A small self-supervised image encoder, trained from scratch: 48-pixel images, arch pvt.
Rows from block 3 of a small self-supervised image encoder, named by matrix and row number. Rows with one number within an expert belong to one neuron, the router's apart. Each number is 128 + 24 x the weight over its row's rms, rounded and kept within 0 to 255. All counts start at 0.
After each expert's rows are labels from the 100 images, of 14848, where the router gives the expert most weight on average: "top examples" is what is common among them. Only what is clearly more common there than usual is listed. The data: telescope images of galaxies (Galaxy Zoo DECaLS).
# router: slot weights (model.blocks.3.mlp.router.weight, 32x96, trained with AdamW), inputs 0-95
# gate: expert gate (model.blocks.3.mlp.gate, 16x48x96), inputs 0-95
# up: expert up (model.blocks.3.mlp.up, 16x48x96), inputs 0-95
# down: expert down (model.blocks.3.mlp.down, 16x96x48, transposed), outputs 0-95

# expert 15
router.30 [145 137  88 192 122 145 161 121 106 157 105 126 141 134 180 106  96 126 101 145  93 107 105 120 112  99  57 131 130 100 151 149 125 107 150 144 114  94 107 121 122 153 125 142 135 116  73 133 119 165 111 133  84 146 131 135 144 159 146 158  91 162 100 104 135 136 157 166 128 116 122 101  79 110 137 127 137 133 104 133 157 132 166 157 140 156 126 129 157 134 132 131 148 140 148 115]
router.31 [138 196 129 177 126 152 125 137 122 172  84 135 128 168 153 145 114 125 158 145 109 115 110 118 116  78 105 131 165 122 148 159 111 147 141 142  89 150 138 120 106 140 154 166 123 152  89 133 128 186 112 110 111 118 153 157 131 144 123 106 114 135 130 134 163 133 174 158 108 118 129 124  92 129 147  93 133 130 120 152 129 164 109 163 165 149 154 118 169 146 112 151 156 139 143 143]
gate.0 [141  87 117 127 107 135 167 168 130 158 134 106 136 161 110 168 131 172 112 142 116 130 125 173  89 123 135 161 117 126  81 135 153 165 129 155 133 162 147 172 130 158 167 129  99 106 159 118  84 104  94 129 124 120 172 122 117 121 149 142 110 156 146 149  97 118 138 158 116 165 125 183 159 107 102 120 138 123 132 158  89 130 120 138 114 100 106 162 104 128 137  97 134 121 129 124]
up.0 [108 138 137 152 164 114 153  88 136  90 113 107 148 122 154 134 118  84 127  84 133 130 149  72 132 149  98  89 151 152 127 113 157 107 124 114 134  96 126 122 138 124 100 121 110 118  91 109 149 145 122 151 142 104  76 123 138 125 115 134 117 110  47 111 113 115  98 132 167 127 105 140  99 100 155 168 123 158  93 129 101 149 177 100 128 165 115 133 127 139 103 140 152 127 125 118]
down.0 [164 112 168 117 116 134 105 121  98 129 146 138 116 150  94 154 110 170 155 105 135  74 114 139 135 164 135 141 130  99  93  84 148 129 119 172 136 128 101 131 162 112 196 119 120 135 133 134 130 109  91 136 122 118 123 151  84 139 142 139 133 160 149 125 118 111 127 137  80 130 171 160 180 133 108 172  88 120  94 146 121 117 107 129 142 100 114 121 156  88 152 137 132 112 151 120]
gate.1 [124 124 157 162 117 112 205 123 149  80 118  90 138 127  93 106  99 118 133  80 142 166 109 148 116 115 143  90 144 153 136 122 132  97 109 103 128 110 124  99 120 154  97 132  90 166 130 105 129 114 102 126 162 118 124 149 132 103 124  88 107 165 111 110  93 102  76 167 145 111 122 141 121 139 120 130  82 105 142 126 152 161 162 146 106 124 121 143 123 157 136 160 147 151 120 126]
up.1 [137 134  90  73 141 145  56 132  97 153 136 151 112 123 137 135 161 150 106 168 134 100 141  82 157 153 119 141 129 130 101 125 128 129 140 118 134 124 140 152 133 117 136  96 171  91 117 151 147 129 155 103  89 141 128  92 134 127 141 161 157  82 143 130 171 120 154  80  90 138 109 110 126 118 157 147 169 138 126 124 101 102 115 113 148 130 145 142 127 106 124 100 100  77 137 121]
down.1 [142 144 158 135 151 190 110 133 112 121 138 127 128 132 135 123 109  90 121 135 106 147 134 117 117 133 172 116 132 108 135 134 111 166 154  82 175 118 152 117  90 152  95 130  85 172 161 112 175 118 125 137 172 161  78 138 126 128 167 135 137 151 109 119 143 108  76 133 110  99 128  82  86 107 138 144 128 151 140 108 136 159 163 125 122 138 112 146 124 146 106 156 108 106 102 109]
top examples: edge-on disk: no; spiral arms: yes

# expert 7
router.14 [111 125 141 125 115  81 126 118 139 150  84 154 156 141 169 102 126 107  75 142  70 163 123 138 111 119 139 133 148  79 143 110 162 115 154 134 115 147 157 124 104 156 134 148 104 123 104 142 163 122 150 125 106 155 118 150 169 153 128 110 116 160  72 122 151 138 152 176 105 100 151 121 110 107 155 121 132 112 131  89 137 148 120 108 141 153 137 119 152 168  91 151 114 169 123 131]
router.15 [160 123 126 110 110  87 151 103 133 124 134 128 137 129 144 101 124 143  61 152  76 150 121  83 114 162 122 116 117  91 125 128 117 122 180 139  93 158 139 150 160 151 126 153 120 103 127 108 117 118 141  93  95 179 100 129 156 141 147 123 161 161  91 132 130 132 148 167  94 178 135 107 114 124 118 124 110 115  90 126 118 111 123 126 164 127 156 127 161 170 122 140 123 146  88 142]
gate.0 [164  92 153  69 147 140 101 126 128 141 142 138  89 117 122 146 158 187 136 157 152 163 138 111 147 139 185 148 131 132 161  94 147 128 159 152 109 143 137 143 117 140 177  82 101 124 183 112 151 118 146 126 125 163 136 160 114 142 143  93 138 153 121 141 131 165 119 127 110 122 145 126 180 130 140 142 114 126 138 107 109 149 109 129 112 114  97 154 119 131 125 184 112 110 117 144]
up.0 [155  99 142  59 146 129 112 130 116 124 146 142  93 111 140 143 176 195 125 153 151 155 148 125 135 122 180 138 114 129 157  94 154 122 163 130 117 151 129 151 107 141 174  88  92 124 186 105 158 110 156 124 125 151 146 144 115 147 145  89 136 145 116 154 140 153 115 134 105 120 142 113 176 129 150 126 128 125 148 114 107 148 115 136 109 129 101 163 116 123 117 178 114 113 118 137]
down.0 [129  87 152 169 171 111 151 116 121  88 150 154  95 127 108 135 165 114 126 118 116 127 106 146 125 137 112 105 100 155  78 146 148 179 119 106  79 142  94 123 116  84  94 163  94 108 152 101 104 147 125 169 115 120 100 152 126 156 115 123 116 124 137 145  75 100 119 105 140 137 108 144 174 132 134 125 110 128 114 145 138 178 136 132 114 115 144 122 106 116 153  95 151 100  99 116]
gate.1 [111 131 104 110  73 149 119 174 120  90 142 146 165 127 168 128 127 140  89 133 137 138 122 131  98 111 107 108 131 115 126 158 123 139 118  95 112 129 129  86 133 140 128 169 160 149 106 126 143  94  95 138 134 147 100  84 167 124 166 152 152  92 129 162 156  95  85 110 145  67 125 144  52 152 139 132 119 138 136 101 116 142 122 131 128 125 112 124 150 154 125 128  93 118 128 117]
up.1 [130 123 183 153 174 109 137 105 147 156 107 112 117 124  92 142 122 132 158 131 113 114 146 125 139 129 139 149 131 153 126  85 118 137 131 166 136 128 147 178 137 105 114  87  78 121 146 145 111 149 142 143 114 106 131 174  83 150  89 111 116 155  99 114  99 168 148 151 102 176 141 131 200  77 123 151 114 122 123 143 131 120 138 114  97 118 139 122  98 128 114 145 134 162 119 117]
down.1 [ 92 135 129 114 125 110 121 140 108 126  97 130 157  77 205 137 106 161 120 133 126  99 143 142 107 140 159 112 126 116 178 107 146 115 143 149 150 137 176 141 137 123 108 107  87 108 122 145 145 134 115 119 144 104 114 109 146 158 153 107 158  78 151 147 177 165  94 150  95  73 175 136  96 106 133 148 124 123 142  97 108  97 114 150 123 138 122 148 123 142 125 130 119 153 126 126]
top examples: shape: star or artifact

# expert 6
router.12 [ 96 169 169  84 125 126 122  85 110 116 132 150 152 147 108 110 124 107 135 129  87 158 120  81 120 147 151  97  95  98  99 126 185 109 159 129 143 163 128 101 107 126 129 127 112 139 127 101 118  98 127 131 139 150  82 101 143 125 111 167 123 131 123 138 169  96 131  96 122 129 162 140 122 109 136 131 134 148 144  66 142 136 136 164 176 151 104 125 142 168 136 144 124 113  85 122]
router.13 [103 179 143 135 130 155 144  70 137 143 126 143 166 119 172  95  90  86 115  98 108  98  92 105 143 175 112 111 141  99 136 110 166 128 142 132 154  91 123  66 110 117 138 159 123 126 113 128 160 131  96 150 111 119 132 131 143 123 132 150 123 135  96 125 182  90 100 119 127  97 144 134  91 109 179 120 147 149 115 113 133 131 159 132 154 130 136 131 141 161 151 126 117 150 123 112]
gate.0 [110 167 141 135 168 133 136 116 136  94 167 107 123 135  94 107 137 157 119 121 110 140 153 169 149  92 161 102 103 120 172 146 135  98 123 171 135 136 102  75 116 120  84 106 154 138 137  92 128  77 113 134 118 102 104  87 143 142 152 111 127  80 127 168 140 126 156 123 147 119 139 138 129 126 114 117 109 166 146 121 146 138 149  97 113  98 165 136 121 172 162 144 102  96 133 115]
up.0 [118 117 138  60  95 119  94 122 126  86 143 127 152 171 130 102 180  88 107 117 164 151 154 158 130 124 128  87 130 125 152 116 135 113 144  99 128 160 105  93 125 141 138 163 181  96 128 147 126 116 105 111 120 158 106  94 123  98  81 133 135  91 132 119 169 108 119 121 122  94 161 113 113 125 108 117 162 157 133 172 147 117 138 105 139 109 152 115 117 153 154 142 131 111 119 103]
down.0 [102 132 110 159 111 120 110 146  99 165 156 130 145 163  93 115 144 137 129  89 135 130 109 133 111 104 139  78 158 124 154  97 144 113 127 146 125 140  88  90 155 117 107 145 131 118  90  93 113 125 104  93 149 176 138 166 103  85 121 120 131 117 125 110 114 105 113 178 116 100 139  97 113 133  72 121 155 128  77 176 131 111 132 120 139 167 147 120 138 158 157 159 109 131 120 110]
gate.1 [101 108 110 110 119 138  98 134 140 170 137  91 151 131  91 173 124 113 146 173 131 128 155 187 144 118 104  88 138  71  94 126 108 143 142 158 127 181 126 125 103 111 151 132 159 120 167 160 139 124 172 174 180 112 150 109 141 102 155 152 161 129 121  95 133 124 130 155 131 134 109 140 109 106  98 139 132 142 154 144 116 126 159 112 129 130 135 105 121 129 136 112  88 150 145 114]
up.1 [164 159 118 120 100  93 104 160 121 129 123 160 114 121 179 115 171 105 117 121 107  88 126 125  55  91  94 111 111 142 170 116  98 102 137 160 148 165 146 176 135 161 134 149 153 104 111 140 102 124 125 117 122 130 118 134 101 107 157 113 111 140  69 102 108 137 145 149 108 153 129 142 126 147 112 134  92 143 111 138 100 133 116 152 130 119 107 124 179 159 120 158 125 135 145 136]
down.1 [145 152 109 124 135 134  64 148 135 110 136 140 117 153 133  96 166 102 119 146 134 116  88 131  88 102  96 109 112 105 154 133 144 119 121 145 157 112 119 152 108 153 107 157 119 134 126  72  86 103 104 129 103 137  83 116  81 104 166 100 140 108 128 124 106 102 104 108 158 176  77 150 158 142 117 101 105 142 119 135 140 151 111 153 153 105 125  94 135 164 146 147 124 100 126 127]
top examples: spiral arms: yes; shape: star or artifact; spiral winding: tight

# expert 8
router.16 [130  88 151 126 103 117 112 122 156 136 103 157 173 177 144  93 116 135  96 147 102 158  98 138 121 156 149 157 176 101 113 148 111 124 141 112 104 106 136 131 147 132 140 180  99 177 126  88 159 109 120 128 140 153 133 151 160 151 146 116 135 172 106 123 121 105 158 157  99  91 157 119 160 115 140  77 142 123  84 118 158 115 129 137 143 164 149 102 130 136 124 149 107 139 123 111]
router.17 [136 100 166 151 110  98 127 103 152 124  83 155 147 149 118 111 120 183 135 164  86 176 110 144 121 126 129 115 144 105 117 140 137 102 130 137 124 111 134 133 140 120 144 164 110 139  80 112 129 141 122 118 130 136  98 135 175 134 136 131 158 159 111 134 116 122 139 167 135  97 180  79 156 100 176 121 131 135  69  89 152 119 133 129 149 171 156 123 127 133 108 144 129 170 103 139]
gate.0 [155 144  89 143 131 137 164 142 103  87 115 176 122 105 131 153 126 124 107 162 116 137  89 164 118  99 135  80 132 141 107 118 124 131 121 139 113 137  99 119 122  86 149 191 124 132  98  92  98 118 102 121 153 153 121 144 126 146 125 118 136 106 147 135 105 112 112 169 175 118 156 154 110 119 112  75 115 169 106 120 164 139 137 161 121 130 106 155  88 154 122 107 134  77 120 145]
up.0 [162 114 101 103  98 129 135 152 144  94 155 141 136  87 151 105 154 112 116 106 128 122 155 101 163  98 103 133 130 147 146  94 138 108 106 105 146 105 167 141 145 145 186 149 147 119 122 146 103 142 115 134  82 140 155 116 175 150  99 142  94 130 147 121  90 148 135 150 144  97 171 137 106 127 117 173 152 155  84 105 140 151  88 127 138 120 121 164 108 151 143 138 134  96 167 134]
down.0 [160 126 128 127 145 114 114 124 153 179 157 125 138 142 111 127 122 124 122 107 118 128 156  85 155 139 107 166 126 122 132 111 130 122 117 158 102 157 116 132 120 132 164 107 176 130 147 129  94 134 115 115  85 118 169 116  77 136 104 152  94 100 115 128 103 125 147  99 152 127  85 162 120 119 142 159 157 141 127 127 138 115  92  51  99 103 135 123 112  73  98 120 171 137 158 109]
gate.1 [148 148 140 124 164 161 149 134  95 187 100 144 147 133 124 131  85 155 141 164  84 116 104 121 136 151 148 120 164 160 146 126 130 140 147  93 123 106 162 134 166 127 113  95 153 130 120 128 156 135 128 118 120 131 209 146 114 144 156 106 142 108 110 141 125 123 146 105 115 109 117 123  74 119  98 104 116 133 112 134 107  93 120 111 120 137 167 126 152 123 155 126  92  87 115  75]
up.1 [107 107 117 124  99 102  99 119 163  66 170 112 115 123 138 119 180 102 117  95 165 145 153 131 129 112 110 142  89  94 105 119 119 119 118 154 141 146 100 120  90 130 144 155 101 120 152 124 103 130 128 136 140 118  51 101 133 121 101 156 109 144 144 102 124 129 106 146 141 147 133 126 183 143 164 160 141 125 143 121 146 166 128 140 127 114  92 138 105 134 109 132 157 163 146 178]
down.1 [141 160 148 188 164 111 131 154 100 149 143 134 120 144 137 171 110 127 115 133 122 143 150  63 128 158 125 121 126  92 149 141 158 174  94 103 128 152 122 132 105 123  83 132 140 125 151  98 140 159 119 155 141  85 154 118 121 163  92 136 110 122 142 122  88 127 111 132 146 147  94 130 134  85 166 143 104 170 145 138 131 127  99 131 114  80 110 114 159  90 116 120 116 133 124  93]
top examples: edge-on disk: yes

# expert 11
router.22 [125 111 120 117 136 142 112  96 108 121 137 145 144 164 187 138 135 131 165 174 119 143 103  56 131 126 141 128  99 142  99 140 119 133 166 143 118 113 103 104  90 114 158 182 116 113 132 156 116 177  80 127 119 159 137 108 115 119 110 164 162 107 151 121 159 109 126 116 143 146 134 114 122 114 180 122 140 151  84 123 108 146 106 181 104 132 139 175 132 134 129 127 122 135 110 125]
router.23 [110 116 133 120 127 139 111 105  94 109 128 161 171 129 158 123 140 117 164 161  99 137 108  47 111 161 137 117 121 170 111 145 109 146 138 156  95 108 129 107 132 115 150 167 142 100 110 163 103 139  89 137 122 142 123  95 132 130  86 169 135  99 122 106 138 113 101 116 125 114 137 140  87 115 152 126 111 143  79  99 112 120  76 142 101 159 139 169 152 103 115 123 110 100 135 139]
gate.0 [149 124 176 138 145 161 105 102 114 138 108 117 162 150 154 155 135 158 111  58 154 136 106 132 132 126 107 118 122 138 144 107 123 103 117 122 145  92 122 133 123 171 158  96 140 174 133 106 175 101 117 114 108 166 114 166  75 117 112 110 139 163  94 157  99  88 146 120 160 154  81 121 112 133 110 139 132 113 150 114 121 129 113 101 185 114 119 136 132 138 121 100 135 138 148 109]
up.0 [146 138 114 139 104 168 122 123 152 121 138  94 115 115 164 153 156 144  92  81 180  79 144 154 125  91  97 142 150 150 148 113 101 113 138 156 109 130 107 149 107 139 140 134 150 137 148 119 113 122 131 154 133 154 104 167  86 103 108 152 131 134 101 137 101  86 148 128 141 152 103 138  89 151 143 139  90 108 113 155 138 184  97 142  98 139 130 108 113 151 138 107 155 144 180 108]
down.0 [117 114 131 130 118 178  67 133 171 149 166 137 160 151 136 137 175 149 130  75 180 129 110 114 124 127  93 151 141 152 131 125 117 128 137 163 127 149 158 106 101 124 133 141 198 130 109 143 135 129 118 139  93 132 113 118  98 129  92 136 149 112 140 184 102 109 151 140 163 163 118  85 147  98 154 159 125 124 114 129 107 137 116 128  92 153 133 125 126 133  91 119 103 140 146 121]
gate.1 [157 148 106 142  69 161 129 137 134 137 131 134 142 113 137 123 152 112 110 114 165 120 120 161 150 106 142  97 164 124 154  84 125 121 128 137 133  85 141 135 125 133 140 112 107 113 150  75 137  73 145 116 156 147 160 136  90 144 152  51 116  94 165 121 133 137 138 108  79 107  97 146 127 157 116  97 124 119 159 133 139 144 146  84 115 152 131 114 152 129 126  90 150 139 151 107]
up.1 [150 157  81 125  49 157 141 136 150 151 130 131 148 120 160 128 175 103 127 117 149 117 124 175 135  81 134 101 137 118 134 103 114 129 139 132 134 108 133 149 119 111 149  96 100 101 150  93 150 107 132 115 143 120 152 115 105 174 136  82  93  86 151 118 148 160 142 116  75 118 119 133 125 172 120  97 133 106 152 144 112 134 125  99 107 153 131 140 139 129 121  79 134 158 151 131]
down.1 [175 140 147 102 132  84 110 152 155  98 145  90 141 115 171 121 127 100  81 142 111 157 136 157  94 106  91 134 119 117 113 167 126 140 137  83 132 128 111 130 123 108  72 132 124 108 160 137 140 176 133 126 141 104 124 127 202 120 152 156 129 143 127 129 155 158 117 120 146 129 128 103 113 125 137 121 116 132 138 120 145 109 137 190 101  58 129 103 141 123 138 116 146 140 119 139]
top examples: shape: featured or disk; edge-on disk: yes

# expert 14
router.28 [136 115 110 148 133 130 108 107  93 113  97 136 169 115 188 116  74  93 111 152 100 129 115  86 129 126 105 113 118 133 137 123 137 121 116 139  95 117  78 116 108  93 135 185 117 100 129 139 121 153 101 127  88 159  90 104 130 139  94 184 107 117  96 119 130  88 127 166 126 136 141 114  89  74 150  96 126 140  89 117 111 130 129 145 121 135 124 127 135 113 157 109 147 118 147 116]
router.29 [120 176 118 121 124 159 108 110 123 134 135 156 143 186 165 137 107 105 139 164 134 141 103  88 116 109 109 112 121 162 138  98 124 107 191 127  90  94  97  86 124 116 136 168 125 102 112 125 136 171  94 147  95 141 123 151 139 100  97 149 139 115 118 102 150  86 107 137 146 137 155 106  83 114 163 111 137 119  79 167 105 108 123 153 137 133 128 143 156 145 125 110 119 118 122 117]
gate.0 [118 134 158 113 148 145 142 133 152 135 165 105 141 130  92 137 136 156 113 117 158  88 101 162 157 113 149 138 123 147 104 136  99 145 116 125 146 121 146 138 179 111 125 110 149 103 165 136 137 101 128 111 130 149 151 156  83 126 163  94 151 116 164 141 142 148 120 115 182  87 118 164  94 110 118 153 106 151 121 114 121 143  74 134 129  72 121 128  92 123 151  83 110  84 151 119]
up.0 [ 87 130 124 127 113 147 118 121 139 122 150 104  91  91 133 119  82 179 121 123 125 139  98 152 141 155 168 123 128 104 129 138 110 103 116 119 111 103 132 125 148 104  95 113 108 111 147 123 118  78 121 113 196 149 131 132 148 134 137 148 133  98 168  90 136 128  55 120 155 109 134 180 111 149 129 128 145 122 135  88 124 156 108 127  82  88 164 134 132 137 135  89 112 152 135 123]
down.0 [146 114 115 106 139 158 124 122 113 131 133 113  95 128 129 106  74  98 142 160 103 172 115 119 119 164 163 162 123 144 148 130 126 102 151 135 150 115  85 138 114 125 113  89 105 122 143 123 158 142 173 148 142 188 127 139 105 107 137 189 192 173 118 126 147  99 136 116 144 104 135 101 125 149 142 142 157 161 115 118 102 142 149 131 101 138 103 135 120 135 121  72 134 145  97 116]
gate.1 [115 122 157 151 171 145 130 104 115 191 105 177 154 154 149 156 127 157 132 153  87 128  88 108 157 150 122 156  77 126 121 149 116 140  94  94 140 119 127  87  96 126 141 138 116 125 131 159 156 109 107 129 118 140 130 120  85 135 124 143 114 152 138 114 160 137 115 119 113 146 155 147 195 126 136 136 102 131  98 153  96 100 112 170 124 146  91 142 128 133 127 142 166 107  95 115]
up.1 [152  98 114 147 153 161 174 128 157 144 113 135  98 106 156 149 116 135  65 119 101 126 104 122 170 152 113 102 109 128 119 134 141 141 110  90 116 135  95 168 118 129 143 136 108 109 140 114 102  82 114 120 119 132 165 152 117 147 136 177 110 121 155 125  84 117  95  98 111 142 102 139 166 120 124 146 122 103  94 176  82 166 118 143 109 159 141 163 102 116 126 103 106 147 143 113]
down.1 [133  89  90 140 108 182 137 124 136 105 143 133 139 109  87  98 138 129 154 132 166 151 117 117 121 112 115 128 161 144  98 152 158 120 171 162 156 130 117 109 142 193 135 101 152 151 127 131  98 118 114 132 119 143 104 112 102 147 130  86 118 131 131 143 136  90 106 124 155 136 114 109  96 143 166 141 134 127 109  96 144 162 165 112  98 159 127 139  83 126 108  74  95 127 148  84]
top examples: shape: featured or disk; edge-on disk: no; bar: no

# expert 4
router.8 [ 89 173 105 171 135 186 116 154 101 125 121 130 162 120 139 123 116 142 118 118 121  95 144  93 127 136 104  89 106 129 142 126 114 148 144 132 158  99 140 104 126 162 113 115 150 173  95 161 124 145 122 131 127 143 136  89 110 121 125 175 104 105 124 123 175 114 129 102 125 152 113 137  73  80 146 116 138 139 121 147 112 145 113 166 130  99 142 152 122 159 119  74 152  76 121 129]
router.9 [160 106 119 117 134 117 101 108 100 165 102 177 136 178 180 110  93 160 120 184 133 142  99 105 129 128 129 137 142 120 100 145 100 110 155 163 141 127 121  91 113 125 154 179 137 110  85 131 146 158 128  92 122 158 128 142 132 154 147 124 148 146 138 129 154 136 153 139  76 129 148  90 165 107 157  84  99 113 121 114 170 129 139 158 160 137 139 131 127 145 119 138 135 146 122 110]
gate.0 [137 134 131 112 110 118  96 154 155  98 154 118 127 111 152 119 117 147  64 134 181 153 103 152 106 123 144 116 128 113 143 134 125  96 132 139 136 127 148 103 114 130 155 158 145 112  80  85 119 109  84 145 119  91 136  96 165 166 161 109 121 126 200 100 184 137 119 116 157 104 134 137  97 139 152 108 169 151 139 134 167 129 108 133 148 130 135  99 156 120 115 150 142 118 130 127]
up.0 [112 145 108 128 100 134 116 163 112  81 159 146 127 113 176 122 138 103 117 117 143 146 149 176 119 101 116 137 113  97 162 118 105 124 104 145 129 133 132 121  71 132 114 183 141 117 155  85 131 105  80 124 129 143 141 129 124 157 130 115 123 111 185  95 125 144 145 156 151 113 114 144  74 160 132 110 137 183 126  97 117 143 102 118 108 129 109 142 153 168 117 129 140 152 174 143]
down.0 [162 147 156 140 140 128 142 124 163 113 107 119 161 129 162 101 140 152 125 119 114 141 126 113 169 110 120 146 150 140 136 159 146 103 132 105 147 118  92 130  87 123 109 138 158 144 107 136 132 157  91 172 131 111 140 111 117 181 124  99 158 132 141  74 104 153  91 104 148 106 137 107 120 146 136 113 106 126 102  87 133 181 101 136 129 105 127  66 176 120 106 124 117 148 123 179]
gate.1 [163 173 146 128  98 106 136  84 112 121 135 109 142 136 135 124  58  82 139 117 155 122 124 132 135 166 114 142 136 131 179  89 150 107 131 140 145 144 123  86 116  90 158 115 105 103 161 111 153 121 151 111 112 110 140 145 133 150 120  75 149 186 132 141 117 128  93 104 137 127 151 182 109 145 156 126 148 171 143 154 139  96 124 115 148 140 118 119 116 132 119 117 157 131 106  97]
up.1 [ 80  89 157 137 158 141  93 167 132 145 150 164 106 123 169 101 164 153 135 122 129 113 135 110 117 110 130 143 125 112  73 125  64 135  96 114 130 111 134 160 131 154  95 148 111 144 102 130  85 138  94 157 145 137  73 130 102 132 129 176  91  95 141  93 135 141 164 152  96 120 137  83 148 126 115 136 133 118 109 103 129 128 137 136 139 149 136 142 141 115 124 130 112 139 174 127]
down.1 [ 97 141 127 116 120 133 144 107 143 137 156  99 134 106 134 141 121 155 110 141 118 101 100 138 177 154 167 178 149 121 141 141 128 154  97 110 153 113 144  93 142  99 147  94 134  97  97 160 187 115 111 114 130 104 152 121 131 105 196 115 152  77  92 109 151 118 114 132 123  75 116 129 125 114 157 135 164 137 121 115 141  91 170 105 143 152 121 161 150 121 144 121 112 110 111 119]
top examples: roundness: round